config.toml
model = "image deblurring model"
optimizer = "soap"
epochs = 52.4
Rows from block 5, named by matrix and row number. Rows with one number belong to one channel. Each number is 500 + 50 x the weight over its row's rms, rounded and kept within 0 to 999. All counts start at 0. Numbers have three digits each. After the name is the row's rms in percent of the matrix's.
# convs0: first 3x3 conv (model.blocks.5.convs.0.weight, 96x96x3x3), inputs 36-44, a 3x3 kernel for each
# convs1: second 3x3 conv (model.blocks.5.convs.1.weight, 96x96x3x3, transposed), outputs 36-44, a 3x3 kernel for each
convs0.1 091:416623506431472524496491532442484486436475501536468549427492526542535450552585443541494503597500538525487556507454492589413527518459502467459504493462494439441514523452498397418592472531540467486492534478459447539507564521522379508556438544595
convs1.1 093:538522520570489484483468488496545557436495584516526520460560444550429369444515534463474495480437529528406449461483534543430586518432568449512441490469516481512460498498514535573534507511428486494522424511515526532549485468515438492452467462374
convs0.2 097:487491484497493561478503595457504551495466630499504650452508520506500476427504454487472513522512571494532554510495492492563522515525514486453548438448466399431491472465612633475499543479500450500442461526479470510429539534474576528420494546503
convs1.2 087:392534532416484443544506490398481516363507469478497524575511544566549479519494564447511525418434570526503606459523552476485551510557544525595552494466554504547515617464485482470436489595557486514484507510447557494445419458519477478497525471490
convs0.3 106:450510580397471503537468488504470482471493488517568507530418502499532454495624508593592528550519558409519482457537491496516523471493547512558469533485543467431498574492474544496485492493536526424530470538552445463483560422523518519466516494481
convs1.3 100:564528520474511581452486577508450547556500594520561589525443491497524536479546536486532577454507474497435411528530507506526477449447474468550508410516435499488527465502531566471492579544453500535596443468542478562481549502519537475475481601504
convs0.4 106:485499494467579457507441517422423532503470484510371476424428485538479479523417449537392449473446437467565519502474486529566503476516485478511463494428516493577584501498499506448476442506598504497466553470500489493467474452499378553450353317436
convs1.4 098:520506569501440534495467525522577499523565499488502482553546518535486508526586504457494609527519572542612541568446512514426428508484475424456535468544424443475502414470559510523559515436526523517498446479499486482447574547538488458632491646573
convs0.5 115:464501521507351431473509496518455554480585458526433471546577513620462541567552561482534489476658495449472484537558520555495552495516534483476442427496434494475496529466436540392540529539462479531505517517562541549548497528512583358485573438544
convs1.5 087:552453557498462604529482495456543459437477530496500449505446445652529379578540513471489525495461391524485452486489437520522462495479503494469437439498528547534573582553496534549477509529547534522518493520516546568467500480475478494455526621508
convs0.6 090:437463466469481460458501489477530500534492526463540463459423527425518502485510481506600536510507486528536509499364591448326528509450550521638520451500524526500530500490415495557491443506454486505518450469485453526562627565485441527524429477492
convs1.6 089:496576517535527493508560511475467550529534484489509481446430533558590523472577652475428452492487457516502507540520511482461522489529422489526474439448559450480490539473494479428494539528438483525546484546608476507496460485462480470496463370488
convs0.7 103:450452641459550409478579475535367556478451566501496493532513476485466601530495554481545493541570425559515471498454503430506593542499490495505446502489560502494453465479527533553385512482537456559486486549507495556438560535441508635276566521430
convs1.7 108:541498507498503563467505598504511426513493434494494382480488476457487452482486420588515493568481461513486425536492488530531485519500452487489461516525499535500530509478429531473407505550453501462522488500513482473554511507445504508530497458498
convs0.8 109:400473646547463558555496527509430507619549521506510447513559480416488506419498464515490589557519594542494544501523512471531562497472511402367459474529403451489565510447405501459544422563429504508512525446466477536520356469441462554537469455581
convs1.8 101:541495407563487436444496545453464484455419397443488479497524485457497567613497507448459478495501423415543518513564469472559560493466507515505510517459573467589582546481552487537483574479538481432506524489450450533492460530447531457522565454640
convs0.9 100:466451526493532591466563466458475550378472603501493536448480524412572547469496554456532449586531488583538432476530527488554498535507513462487403515422480539506487561478495619403475499458495457526579379526554421526533461511488419547450495550460
convs1.9 087:429477530401519479493565447490514584394557628510543561487502509674424491571491462419499473354548447420527530451538536471484529466490600510503436448471526465434512529501483523516424513501519463491568448449510510447513569522412615557442554530493
convs0.10 118:518488497534517564442508493532535539611542524462523458582535597417484406490464436539538505511518514469497443482443451501475524482457497415443439566557570483517544569559551403453533470458431478501538503465471482537486366453355468569650631538545
convs1.10 138:521535531581505488487476451454496449491454524513519475426519454462501567627506501484485541536509464509495469511476474473526486549515511489509512515430431454452457498485546534519582476497460518526575541505521427484497436409394491465412464457447
convs0.11 108:527495447545507501559530419491452395528563526473576485517542437612510551530516669507523513572548520496455528571514475493487502482482572435447436488500468527514485518442433462505442471553561501523492527551489580564503515546604395513496502487491
convs1.11 096:536486500511496543455489507514475550478502533570547503354442541498456456557441502474466451571483425496451545469472520509466478553492544553480471549444511583552521473479530538469508596551524594414393484437439538526488516506548507464605434407445
convs0.12 084:355455575504509539556529520483466523534494499531583531459487449471449533555528519527536588570551489489391487536515460468513553508480499435451390503616558484554544506439509564631539503599534457531528513523493497511513376466432557529490506436469
convs1.12 082:502457453496589577506524605529485471511529498517515506573474496481517527530541518470531460542412475540504492512559534534524539525490491462482543486451560515533489464542532492445507462581511484501468531512524581505508577586542504534528480465498
convs0.13 108:567510441514509561476489604508442456491521497510527515561538577453499498569471486476536532440470490547482515530468560495478573463497535574427447495535581426519532483379550491581517598458485494528473459558495520500482494484408509486494519585568
convs1.13 099:426567570503481473488521367533516516487448528521511480457482511405512521432449450583488398495515569471432525464473542511492477529553530465527544461497516495549412498524449486475511443538501479508468494437522545562558440443496547431446561424487
convs0.14 102:516512511498518311499486578481473475561600442438573481505464453503460579522469503566496528468536541524478506516522510415525491485564468503443458564507522511547523489513470377570612559598424495481479533531518504470465509480509564549367542448505
convs1.14 107:519513511602492544457480591480486520562482489485519450502473483372600461497553515492408476529489541495470471480515497498482556522481480501551550544600510508467428483422403516463627516507458466502474481498509508526497524521552465522662474471523
convs0.15 079:534402570471456354520512467557568493559573561632624656507500501540564517614606553585490558491530521510533504475491475502480500437552461493478432580471412519555487525528527481469460466451462448532514464445536489497459521457465511511456507528587
convs1.15 088:478515556477558540480472500512509444446412437413487449475463478486520465461348449459468441511423449511523480511542542450532550438468469500455574532562544519542461583637526557596591424388391511543513505497520545549555482614498491561584542351448
convs0.16 111:548548497463470536498498483506539524470544514522563534439476488519474438531513496430478509597500469458502516549505472421476523539482447492437580556589447493480547448454546488514477561504524504502509572559510453498535455494583626533534482525501
convs1.16 111:515498507437481537488517497495450492493445459481507477549518552550458447496540573522541579536468468507641563513491513498458503450566526484475445452456475467461416499529467575460492478572534442462496478500512477475470516412410440601542404349389
convs0.17 110:464503506539461521493493515506484521497496528501485572470489509544508518473538551487510493485491528538523540533474486470540529569566460500500516520564519582471511498510499516452564535594516460496505470490470546547507489524482446408507601644480
convs1.17 121:557500580513546467536585547475480535507534506492506494466509490532487452437449441481513530480584498441323557463451464528524516464534534505534514544404447431523594507504492518533530445436382529423474485550477509494590519481466411484467567404440
convs0.18 129:476473500493570478496454531518455501514505482497448492503524466461514508506517529512584506432558497559454521544485502515528479479502459498658360495404595510524494471507477537484504546499490525426552473533494533519533553416524501572438440523483
convs1.18 095:472483558478467554489542556528460562489456510445535447521436539554589491465486574566501483569493545539588534436513513548473517411537489523522442469469486601438534458436458523442450420519415476450479490464490405535419493462519524480468469471553
convs0.19 083:495556581471488449526479503486452495491510476556498524441515515535507503516513495446513503601536471408441443529532509490527536518495420480557535521534514523424506523512509499495524467531500483508530521555472478456555460559567519427440483503554
convs1.19 088:545521591494441510532525449478474456435442470514485503484573576607570496497414516550472542525579434519518539513512506459404454484534510436442429518451467500489512470514490464502456539463547493529601510460456473524500500377436495421427522563538
convs0.20 087:517482449395452568480554439535525480447411476473500482515501479550561535473445538475463490536559543505481463466448423573527495468479538485487510429516472530528528442494481603483438467548548528539515427419474519508509604504481497465483455431370
convs1.20 111:532506581529556481565532515484477492472535505524457474388506534464494471521553572470498478478457462525542483490562483550548546439500506508531505513432499480493457478568556497443431548477473574550502531537561511519467501410410501509427480444420
convs0.21 102:489491535548448553481477545486531486494508497514590551467489502540539502504468519533570549552537535550513546466516288510612476720651471478439458486476470507478441501534516476502511555563519508494546534549491503506480452567504510564497542474543
convs1.21 114:517522462498562529487510510519532542524477479441460472512453487449458465474494555514489483458474401492457462579581415458500490450429373506471482482461509556522520500449471484456497503387423519505488480516537489551515452482436491520451512403448
convs0.22 105:585546401505493540506495522524475590472494436508546467410470539447537393555493474555557532469443533490480485518496531529499538462473497585515582494464579449496494474527608407462530479475475508577484568537502487515498473578621447513631522514524
convs1.22 120:548503565510489468595501396505473474489473518519554567461482463518545629396541593461496514504537552506475468494507508472461470498518521418424467499557462481475468483491512529549572451524480513532555540459430552474476410431428535466424546480424
convs0.23 117:432443558437573487548452533525430441454507436579495485446422415527543494519576480441453475466521491543516528524523495496492519503509463450389466545459516548618483406484526548453443490593561430443489524506508471499490415347526488565479448334500
convs1.23 089:413483431549424545469526541565566423530480520576547521498364401535552506570536574517488528550449540534550487492538533534518591520433458562392442518583502589557554529418543554515494562538592529560522507507540514516514537788623465424515533585562
convs0.24 088:589476514515474517528526548447457554459512415531467467479443455492500504558471499508524545538563539535544546471368521469396512530425453598587454513495481494539483608560576512493535520583534516463475487489457534489490482452446533448505606514545
convs1.24 095:458433478474499507464486509501542466505511504513500488423489492470434530477510508453448456441435471469377474485560551547708611600685719504543546459538471497518502497534504560558552604550551514553545462550586492517508452499441546532562497511457
convs0.25 112:451542489443556484466472513538561462478562496443518507600439511495507459486565475581517483538458532493517556447514479507494471516504469485526506426503461550441468608498485518503514528511543485427512586456469480424495485535578563533493580556449
convs1.25 119:461550547449563499584512489472514489450528478535503428509515505688451581488566513389529492350567465512520462486518492498526516480506504405560486391538462428463527474518514407508515535546464528486517553501481518528517589514455635473435479495535
convs0.26 102:491536516487514393481490441465529485555525490517509517491445495530423591423489456590434485538506426449502461504520515506457456526526422543470427611560474573474455443463565416571493522498558501479523578457533478500592478449502645485455475488483
convs1.26 085:513492489563487534411484631561559478635474503463493548477417475289530397454555457606495544582482505489551465514510493501542480516529544567526429613481433552482471474498531485531478549486528521466441473478474509459482444512519404557546481476550
convs0.27 096:582518553479529479490491525498480583515482473535566574504477473469524548524470478551454487458508509490497549534621396527461447492510471545456498531544502481563512510518513464494536513468448578506545492512481498520507437436465490493471516461513
convs1.27 104:454446467541528513508459508488522420477506517507551515547496445479466558489496490505530502446486533538515509502489494537527441485443440498440511406427411493480486509640574406456496483448573477515437507452534498486459443597452477404442514515469
convs0.28 105:491589439533477528515471556455447438526464500485526467450539467574565473542469547466441438493433498527453478517508513607612503440458441510405464539551477585449497474556555465491575544529500475426481500529420448453515358507546538458473564505534
convs1.28 106:411482463495504466552487511532523502492592486533565552480520483525428526437444619544521491531513455510528562569564525589490604510521460450477483522425502553468438460463461468468488445481463512518563502547510475488456508484394559542436549395574
convs0.29 092:584545501483615490424593520506611432528462500444550602524475462462451453505458472586454473543466587508445531452514503542475400499460538617524512545460479557491438499503565422634508509418504526506488583494531591486499467503510410512391413399478
convs1.29 087:571476579512318494524455403410475564468485475457382465470535571553538474539508427490542495431532487536580413379561538480556499423449513567512474518594496550419418544540544549348514494583530515524456497501411385518386490587593623435550469570550
convs0.30 083:457467599536571376520493491602477468540584593483596594554549497620552565468415453527475504455428460498577510564444490518490500512523484490549566542550521546515436468526509527502472462366455502478427455518479522451501589490503521589483425429528
convs1.30 095:477389451448557491491522485531550579624616595606602673513502450616578545461486482487480468527549552576536436511457400436402436599562606505486467614574488504535561493406396552627550499563527496446440503477475456484495437430472534653547458523436
convs0.31 100:574499476556399565551439473463480572676377387437442569454476601547595589451453423563528529489514450506475603454552476481469494497515497423454530522458507507369492531489554470464595455461497555494490461489492580511519511504479499396573497500457
convs1.31 098:529524400429554387585520425452499537653515369474489502532516482521448424447479522401520502516522598493486517524453497576514445591495498599550485515489482591573525468495522422532547491476421472448443508500459535481428548554457488646420480465443
convs0.32 100:632494475486487470535527544462528584512473464457464586544494557435453483510463423474451439458392418489481438504446460479496499493452498544528435547538497500562455423500513466526567534533476548505483537519510499529515549532469630482554536551678
convs1.32 092:440420489460508510523531418428533577547525544454465526567578507489580598452516517602483467584602601405569537503500499465510573563496532554425473512450457580573457492449505400435575506511594458472529505475477532493456409401407451463475477460568
convs0.33 109:522477581448544445502496494467451467429520451471494449503569538517486472568457518371462501577502533471503480586537514457432517521516501447372421517523540438545547512520406436557579489395505528541537505429489484524466560522648532513410430490466
convs1.33 098:512492482476517530482450471477449492534514513509462448467494404507514543435440471497573515495526438515531585533504494494537497543554556443491475499591458524536506519578519399500546605485495523510513449536480479444527589472480519474497460439467
convs0.34 092:558511505567494486506545462593488445508479517486516519454506521422551481477542491500562561453619485491514505490515494578553504517521517494491542467524549448485531583491495589491579653517529532444519436434551480477528551498493612497511612467489
convs1.34 103:418518539392523540408550567502473523475502500535515443561465487333528573466530558477527539619541515458514517453476466520492439477486491509482487534444570519492524459540509524424586462468475531543495512463495457545499441522576398440592531497563
convs0.35 102:627505509575403433535473499304319470372380405407355444458457487471494480484519492552650539589627617606590553483510490559478489533455477524439524518507483463526488434528539432471529435547526461485523448502531466519510431443492525384412470471473
convs1.35 151:375538448442592367487583373597453487509503458424520493524532468574564402478548465401501553476536718450427636541501525487518519497534551438506485453538429440609391503507463516552391487543391461489587445493571492459600548517547619653404490563481
convs0.36 077:485513500561570352376530592477455517514440411566410446505448574521478516471613497509533480474444509476574477470566536484488489567592459594517519531458601500567567512477470461429553505554523484529493539507510560554496560565487546465348485564628
convs1.36 081:478452493571499433530512473499529471508542477427544551501510559414555525456511472512494580528553490462542618550506458505497431529398436543461523515484522558539506498552501553519435465594571447466549562520427451565532444431409572579571514489537
convs0.37 095:427453519628573592414454408563537530527513551488502435459494483600556532470525560498488512448490476558521582493482484500548497508497481414401441514416466601602600507536521537516452422472518430477471595634523424441500482497527569552501467474499
convs1.37 105:503484456388444434425477517555517517406490423583556532637507520521452427477524458413482288659501598575495470552476464523510485538473469534550556465458412552529582574447504434476489545520519482430378475548620556445426462499477521545591467403383
convs0.38 098:511442465545525537426436392491523417562523478451456393373516568382515510507508490589506538532541536560520471481471495516530534539543471513519515418496399430414379528459524521487539487545426557507545543474534497484525563578566565443590561588492
convs1.38 096:585562604516485488538534573563573558557505503540434526530503537487492582462519630536434453499467450520517499499462471474433441514433526574509533518430573548454611525446509426459496396494518490530422500504452484530375351502521335522533366491445
convs0.39 103:505484520616461508555544422443512548533554574560475539495469471551486624558485536480470582502490530579515514429559505534546507513489475462521558387545551434547486498512496481536397510485511513468569490504604482521497476441531473465596560488538
convs1.39 090:546473487529503386469483537523553457521441526466506558491509522352523409530508480553477470560475435478464452547520546475440469497473472540509559461486512458543562494509443542521449532504525535500531452572546476530541486572511419536521408476460
convs0.40 104:511479493434543460460549469524474505557450484581416527513529528510546445521445469491450499556489532537538564499498458546538443442472458495431424482485457488466558500473507535477483489512487493511479530461518478532516498530471496483416388518427
convs1.40 107:505534451451538466473468427476537449466540457532521459494582512502449514452504437442425493400569418432442507444518486454553548460508511490518481479580480530524456473544515476505543522544566552503517543466616591480604521539564549482559466456469
convs0.41 078:409450431478564515503530544514543488460425417588415489531549472521412539563393509511578427590475504483463447467488514478552598534459480484623503592487471607451420431564541397572432554387500530397515509538543497512457491556458480486522561476570
convs1.41 089:552438512507446516589522492499491563513433465508461463475587452478553408473486521579501450530495462579517587532479494475461494499520494474555484453460553604460511521543512581439481520441446514510578526432472531367488556424497563559558513498466
convs0.42 097:484499461469522569433481562541461557396466576442439479536467545481501521516549403482507543575540550460527543515522525459472464511549550494570412518471470425501457517543469518496568492485458560526510474568508484572548528527503603464433508489613
convs1.42 092:386515592468484549522448542500524541466518551495535460500448482465465532436542407487451521481484373520516548469449505502471563490501520480439479480484540561485531580479500499501477450512545461440464448444418505461438385454486457542469504480514
convs0.43 090:501596587434453391489478505533535558545539544491576524595564530430513509532550531564586555548590572453449435451535418521488515500478514556587615496488475424381457537515463409454505557524546515543547446428440509497508528460449480491547449461452
convs1.43 096:525514556565530544420490507471528494460525450576470583542546559629524510424441424410436392481442524516525411512527489515464489511428447482481463604568531429455433529494458457551522513457546476468503468389368499531531494450461452487481514533492
convs0.44 088:563434515410510479496538518503500480542492430493505519474471501529535478561516430572447532495510517556520581505494600525502457482530506541533442638430401463540487489584537475512622533526481564457444407505456513463467500453523438479532488449487
convs1.44 088:523508452520545506517572495548487456525547436498542472619523443488488478559568477525572492510537560520503508450475471474474453471513435500577533492586460530558430504525532505490623419539527433535491562507383521468451499576498511558612522498582
convs0.45 113:443439492490559607470470461440468436570550482461456457540542486495478494514529528596525513431434483518483498410430505488493529440478528461475498450482555530545484456514470520446512525502451536556517475476481484487498551570478506377433588556496
convs1.45 087:441482494410460552418482485496527446496412448511515505620526451482460437502483465526556430518498547520552485490525564501460437520582521484511478466509527544543549541526486555517553495508546451489476480481555484488485448523586444516521434484495
convs0.46 102:514374473446611505534467555557488519481523504428563548480453528431427548631386489475564492470489460533632500459505565459494549437475531511478469536501535520465480556400500596454549532404519517480455548444456508538497568432501466517490508477492
convs1.46 118:390477418448505434478501357684436554493447446543451522515530506504565490522540531354487555483488616429363619527503512522493483508498513465466558530492478433556455425614449438544434444550450426439565494470530489418484489470544516519462444620537
convs0.47 082:440471552491554519529596536486516539461420495502471523519562579572559468517465516468510498528526536436515454551498473528503474482494488448507491557516474554489475491561457524408443472502413538526530435532490467519426439548470518623549470555404
convs1.47 092:421494536393572545549515473522476519415566531505461530515478507548482466490378539546519528479568459483539481457494504455475508435501542499491476520465463491516573449490549444518462461439558492437491462489641550523541458556650532640453516461572
convs0.48 119:534551383518439399533425497556468474527478536504565567480500452511491486502490483497537464505512525512471537415534565523279406456392594456471588473561505534415479485506492442473505452521527444509537519538504502511512485496592571505471577514524
convs1.48 110:532503513528564518439472480497551495496557517489529497541496491475521486530517385438561584497528546467525509533461477573607423587468578488551557475518464504484513491513529503550519519487545462504460536428481552524474497534619480519543448588524
convs0.49 093:458542479554492513485478446493487517503540502512495532526395538502622433478484494564560532516489492475572598520477530518562546485497485501594553524453512514527522487460444474515479497496539529524495499517503502502483433518544422391396536465479
convs1.49 102:562557505483506485508475479529488527524461502489446498474601535522435494494479523452420543495553508495523543474468513479403436511469458437460464516490511527496580419336570545585406470500519465493498482511471480451494455460458535537475444497482
convs0.50 098:443533400523507455502487472529554485540561489516479413467528513518396523393593507496571554506499530520508464488487517528431479522493478585592438495481531555492484515451481462479495493562512541503550521475542446430502567604450485543463541487500
convs1.50 093:474429497600517481573418576579460454497502471491449402492365589419627490506412488555428515468517549493484497459491484507488437522475501443445378542537552544471502535464449521613526432526491478529555473476490468540492516430522605425472529439491
convs0.51 099:482517447444482655547481499461504458454476519485493526518525565483585468504475463522471562513474510494432598506502507541512472469485522519453512460445464474429553478495532465464576489526571448496485460538497428502534526545343572471712524516512
convs1.51 093:472473473374514535508490503485521514529526557574502526532559509539420607452473523497515485494483537504517398568476459541445449493471450527573552565511471447516555473566540430520560498520431468518483483527500474520548529520512446441448564490505
convs0.52 095:411470525548511446482498581505477475479591524548492522495561548504430486490574515504579470461505460550467464479504511500502501499482479558539487479585528535472529480370522522567515457638504547511532533455481492498504489420541467406469490611485
convs1.52 085:507522480510499546533446579457508396512445532526507597535432512513563502492560470561499543505454501484495481526504502470524532487490533576503523459459423490542551468483486433497439585554501500549544509475468482513499465574486527420510541603512
convs0.53 077:438469477547535562461467441486538495555540493524470504587576486529510517469450434478448448470460469499504526610575415482521564383497527419461521532480500567577553476499535545512542473483502525511514480489498503486446436548475471431481457499523
convs1.53 095:515488464481478478502499508486467544516502487545457507590558542472465455579491566483465522489483453548512434404508479320481485324568506505570518538507533525509505521520504562498562514495493556536473561558539523513477476462570476526532505490433
convs0.54 096:486436462505473521521454489512516485438524519541491471408504482444497476414458544414512463495477514514499472465502498388450484434437536455490573403511579455517526428563479513509460457495433525538490542472506521481471452438512519443552489394511
convs1.54 089:534500527477526529629574488512476482481480510509484469573503550662492554522467572463482456451478482511466499496479524549411500559474529417476520513444571449481502468481558454466432474501523559543567483525557597575489527505458497495373481503546
convs0.55 127:466580486416525566551510587491527579502491565489514488507470450508543442533489504477569525497481503534522558543413426423460451462462426476494450559512537555535528497527529501480451524530427464485491503455490552478493493498528484538555483508548
convs1.55 130:439460491541582457575561578482507490449418502487422422539478547505506510458516517410486572481481556496473482358462522541448520589582442476529595451433491496487485378399502520520481460489534479474485498500506491544483523447504490497412415475482
convs0.56 111:566465485517502599532524525565422516553523587474452559536496488481462438496451490479497429562460396486521467547503544537528517520510508413488376515484498479418487582545449539455479541526461476517454424505495448486527548548445463497573453541479
convs1.56 107:485402503330522558533475476474459568465472438473525423522488533613538426461488487558488514542516472547503469470440478487453546511501486476518520513450464483475493569491453515540436541461432421481589479565546499467531482414556355517480531456499
convs0.57 094:428521521467506509421484540596514467608564554477512477477481440479432476525534501532554540521546500502523516511541498421572537477514403460485529425504507438434545492462461433480419482493485462481543454501558472459491581545534539472477425516502
convs1.57 099:433481579519490550531510473521520543506447492531471480455561490538483599499526482473460531368513592453437494568615557492532617428579570395397474488492493465438498563499492581515480535610543557518518501541448556516540488474436495504501549571460
convs0.58 089:511435562515529470562503503555454470422452445404494425509585552466442548420491556560551565511472457517413530502616510378598636531582528548607464463494511464601484572480462519550479439500434461549537474476563473531508517573572640512470511469475
convs1.58 095:518564470562455546465511540466481536505579504490573475611465498392394500457486509605479499596546475485583496441529495534475496492485494446465490480470521517496571432510505487435524537578596507549456591563515455538462506433466414479655481601580
convs0.59 098:509504455399526460610587571333361297410439424516547566405506419395458359560495492445405409572538507559531551480478497501528525428499451614478514448369400380459500499535493484498441552482588511536529530516448458506503449450458508531416587540578
convs1.59 113:561468496463453474613539502478425488523502512413451456562527543492452504487477552622596563525451519380412429503515477526534515563592543526467512511526462462498377430490479449485458512479469484503490500493505513520546517447392472475487467523517
convs0.60 090:482561518562542452582512512439340537402412387399440339513488585473425414380403446501469510580520480508521526520505489503532541477495512483552534460452506482396392554489491528545485441556571485473544523479482539500478526479522485513459447506545
convs1.60 113:481570504500440438382472575699732653540726568602697680580622541515404336524542559379432400597550494586573488563528536482479509489443474542568578482456495496479551566534580477431430502424436533509484538552559533525498537569558544400437535528456
convs0.61 103:536446566607431609472489521521467528520554491482527449486487507524450549464560495511546539494524498464470502552474540529508506538462581509450562460509480491529559509568506522519478521478536441499437509506515473533399457482529630375530543511429
convs1.61 114:505562493452579408429499454560556493473511476467546433574513563408574444500448490498504590442491520453446492451517518428493501433465478485544543430565470541539489404483507468481516522507531516506530537544506557526494582600512532510416447454482
convs0.62 101:456518505349503407541453406475560590535473552457496444584427524492605412498506465483505529531538492502421438505475449474525464427481474436528491506471541516501449500494491506497445442490568474512529503450493523532515484494590378494368484437455
convs1.62 096:548572434496528570544471534494465483447560468565462543553454520676446486501576420461576564459480499483483537496531518488500512517503499522544488480529497505488540476520563554521537502529519477500477491509548445484571584574511665493603384448465
convs0.63 114:516468498505496591474457648514493417488511417530473512497514411515459503522474559528532445534454585556456587506462434491579600448520517491479501533540454503515488517510567488453524496466557454503492497518509484514533486498594502543534486520548
convs1.63 125:466458460502484418499461437490497469497474529513476507511465551528486636522466562479518503403511518474417566483496438477536480529492489531496510497528469493484502500486499492502531511455494471539576499484585551485555553456513527460431478539482
convs0.64 087:489478590523590415421591590477536468510502499508473546466458496577423372473517432473390557424457636555463482521457445508501473480467504514533570521503551531517535441526513523465445437494582469486452521512486464570474472490513559508356540483503
convs1.64 094:552365545562471496504448536445539461546553495564509488406553480382581518405521428545460532571451533394516428516552526460497532551511491485512534446498532497461545466561475576592456529519505520482484565513484455528391489508445542471461460451557
convs0.65 112:507541462409544506498561510519606482458525586513534531416448492477440496523497513505483485466480521548464478511544479501425493532440481492492503524520510470505527511510517446475424531409412510531537472487528502555511618403396564518546528368387
convs1.65 103:479497532485512548459481482546518511432458538459431492450504510450476510495507593517533519473446503492521517474496493512527508495509516488484445525463484487498556536596470543467520488527486495458534487523497509489471499541516393520440550587456
convs0.66 101:386493574258526608397455662477470599454414625478384628599518435598597449661538415571522447537498448505539455503512546437526488508431521419540508480551490467527492522466520588405493618430481533508492468513469468547500585474477501572518540524485
convs1.66 118:344570422444505475447502414637429595499487530507522499563355518439423509486441500433499534513529520431404541492535531497486532511519539417525518471483523409520499495546565555552579527555573445462492478547510513435544536477488490547450396569469
convs0.67 100:535568535619556451581548604495505588441437486485408534572551527496429446536516492580507473464546534471480500560507450463485476518403525485516557484571571482555566511553491542531477513479445519500512518540496374457495553540522520551397491462530
convs1.67 098:444434453485496471475407359476476455484543497429441509464547521615621570489386399480482521526470564545536439532587528478499493488459437550455569518389488473479518567475545495543452453376460520540551419511546476529567528535505511500520431399349
convs0.68 147:525527463551471537530485413496509490460525478468481567488488495435432446447433470498515575526539520562534524452347474354351374541403427505430459475480523489507563474504523554571599500517509525517488504499482530537552480449477450551546489499554
convs1.68 138:527519438573579479573533510570537470573509556506551534518478488529479471498493534485517430547539486558540533682565547667596568564661572418520496489497423547512462500479547484477523509467518447471460539508504472512510542503531554562529506543486
convs0.69 072:509478400532495479390474440529449503539540486520454457503495444599558489504502483461528530538591605486512503571429534563464500521475463483512520538573539440513549472402454577541565486539450509453476421452489515559528403454361608596619424493400
convs1.69 085:516497478493627541543505498513480469572527516532515508523471487489466553531574544443466410530544467471455503386423408512553552523558523468540520481506522513559496502488511479505521503460483516520541489589537547534555584506493498394386558496507
convs0.70 102:536515489508589496550459514476561471492456526519512534554592489473438508558495559484486505532505484457519489459525534552520517541486550456533529562510492510483552588588502531459512495569494502535507512495493534541518507610484505547522504415569
convs1.70 089:538564557517405529500556463463516542472485488522450502519667604511525538606515585488459463550519567429512434471439403501462456452504479449466487522600567403394464455455477542552491541398485499557544526472493491531487484327509505538489481468521
convs0.71 082:506577424567507452492537477494533534453479499532594472495429455480486542509540461428416369496459496436441406523396486490478565483555490443523465355541502485438407510532439479548458476462555521462534545484466533542475459481505495473464565537492
convs1.71 081:404476501561495486504492509501432552475472566513424504489439516536483513633466537547518495528485492567499541474393483462478474446525433551637490466509493462554512521530469552413500585449490499465488500526496405535542513466466645540381640482434
convs0.72 111:436490447506502384494471631438491400537566398559517522563428527450484443506474422534475509435565545492513545569566468484519537507525507468477575537507502446383423434518596527410525553565541491465473504511544485482519564477541552476466562623649
convs1.72 098:433534522524477489537538588498508431583453508527545499580528479505493537503545455500485505533447585426472442496477529522504454538518437568533565473443479448551459443482475470509501408465583471438452451500468426529511455488464428490487425453480
convs0.73 100:517448501345498533510434485506577451500505530561522495473566584479402547475480455597439576514494499551588468523527527466515480508546508461466432514488470449523581468533466545482499469554525443563531490527463515517533488459414489462500517471468
convs1.73 093:470523518521466563460451479554529454509488518503486494523446540467609547506489398494471426514437503479461421474472470476514451541554506483568526493410462497518485587542615546446463479520531481485510522462510488517537531583463507443573505535433
convs0.74 106:564543556593497527451463478527485480521490554418493475526488527578434623536425547473511528462522492416485364549526479511506509487540511408533543591450502570509444420533524522463507543527539462506479499467527489440481450574494614370518577539553
convs1.74 094:541493593466477461445480404434505470434509520489509493507630417392519401483412421565560494497501398519467530540461520462489486504467464519521416560525457488520594486467463413541421433453589488541533473475536531483596400501475370659459453413553
convs0.75 088:408538491514460511529440535488480482509408514479552483612375488555472476477482504465453501474453477454480497489490478492471469470471477486447472470425568446456486427494560408576485424498538570480544612452528656403502488525461524477453485507415
convs1.75 089:501488480425543503519513463523486541481511466471497443597534498629590520534478547515430511439488499463496468495471524467477530494470504488505490497503437515422544529505497511537478461532447524567567582552554554537542488540546483543445516464466
convs0.76 110:469487447455517408575512469430430427516551508519550495496531480523478520505510509533523588488517501522478557482499498419525469449510498461592474528455422494593567503534441429495431486540509565486499572509496499532502534589469484559420487564474
convs1.76 094:542513469605478540549469561471457485562442464583537541495580607492546496494442447477552497534460480396490460515482514540484529572497496482412466533498498521434489477455509464550527557509520510525484540493472500546460563429522577488552513462474
convs0.77 112:476506549544432560520419486510492483501491543483496485484453541585375568523507452560435548538460513496538447524571394565517449537521540513443514520443560499536464483484498509472468477556480483499531494517492502460501455531499452629407597362529
convs1.77 085:464490582451493548470528579491492502468504536452503497524448505478595415535561559543520422603546533533580541414485541552447525557504456523479525469544451514521433477476447511452443457447492453572446530412482463468494425466505525439516567521514
convs0.78 084:565472527494478491537473508539486474501530492536507529596482546452468474408476482487563523512580548493538535494586526575477402531507463458501522477523540428578481509500488503529565422534501536552411520512498514567508548500504455532562541488572
convs1.78 096:534526506478642523420448444485466485529507551465577486558522500467556508489575426471494554438557547504465489550453583533438366627688589415469497452398502398409476516546554550496493505464445515460507533517520499510471447520525459486586461479506
convs0.79 102:436423456487515538580472416560527512495525503549456548520330457630456477529450427499402533481471397559562607518517513491506477554485448486465558537506508509529553449564511553514560541561483495506492540513446473529517460506547480536474460499514
convs1.79 090:564473396459469459510536565445478500484460493522448479603595476567501476501625543451487525637527562568612466526518474452515444420459461471502534577517517422503515530403455491472413506453502508438501538517414541432494520491520493423582519538568
convs0.80 100:456571494447567420517499465492478464535505528446417422483481546574463506433394475443454506503519567548521511464468512479435432507463494437523521567516495468460514528620571537544503465499512508472542519513512534582605428460475487437473387483438
convs1.80 095:515531474543447521463480603515513449469452539471520456510501523429469441475568561415524494493491447582583596455486504506501533519519517497549455483511479505473459482446536498501487449391446434485472509495483486489440582557578504560491561564639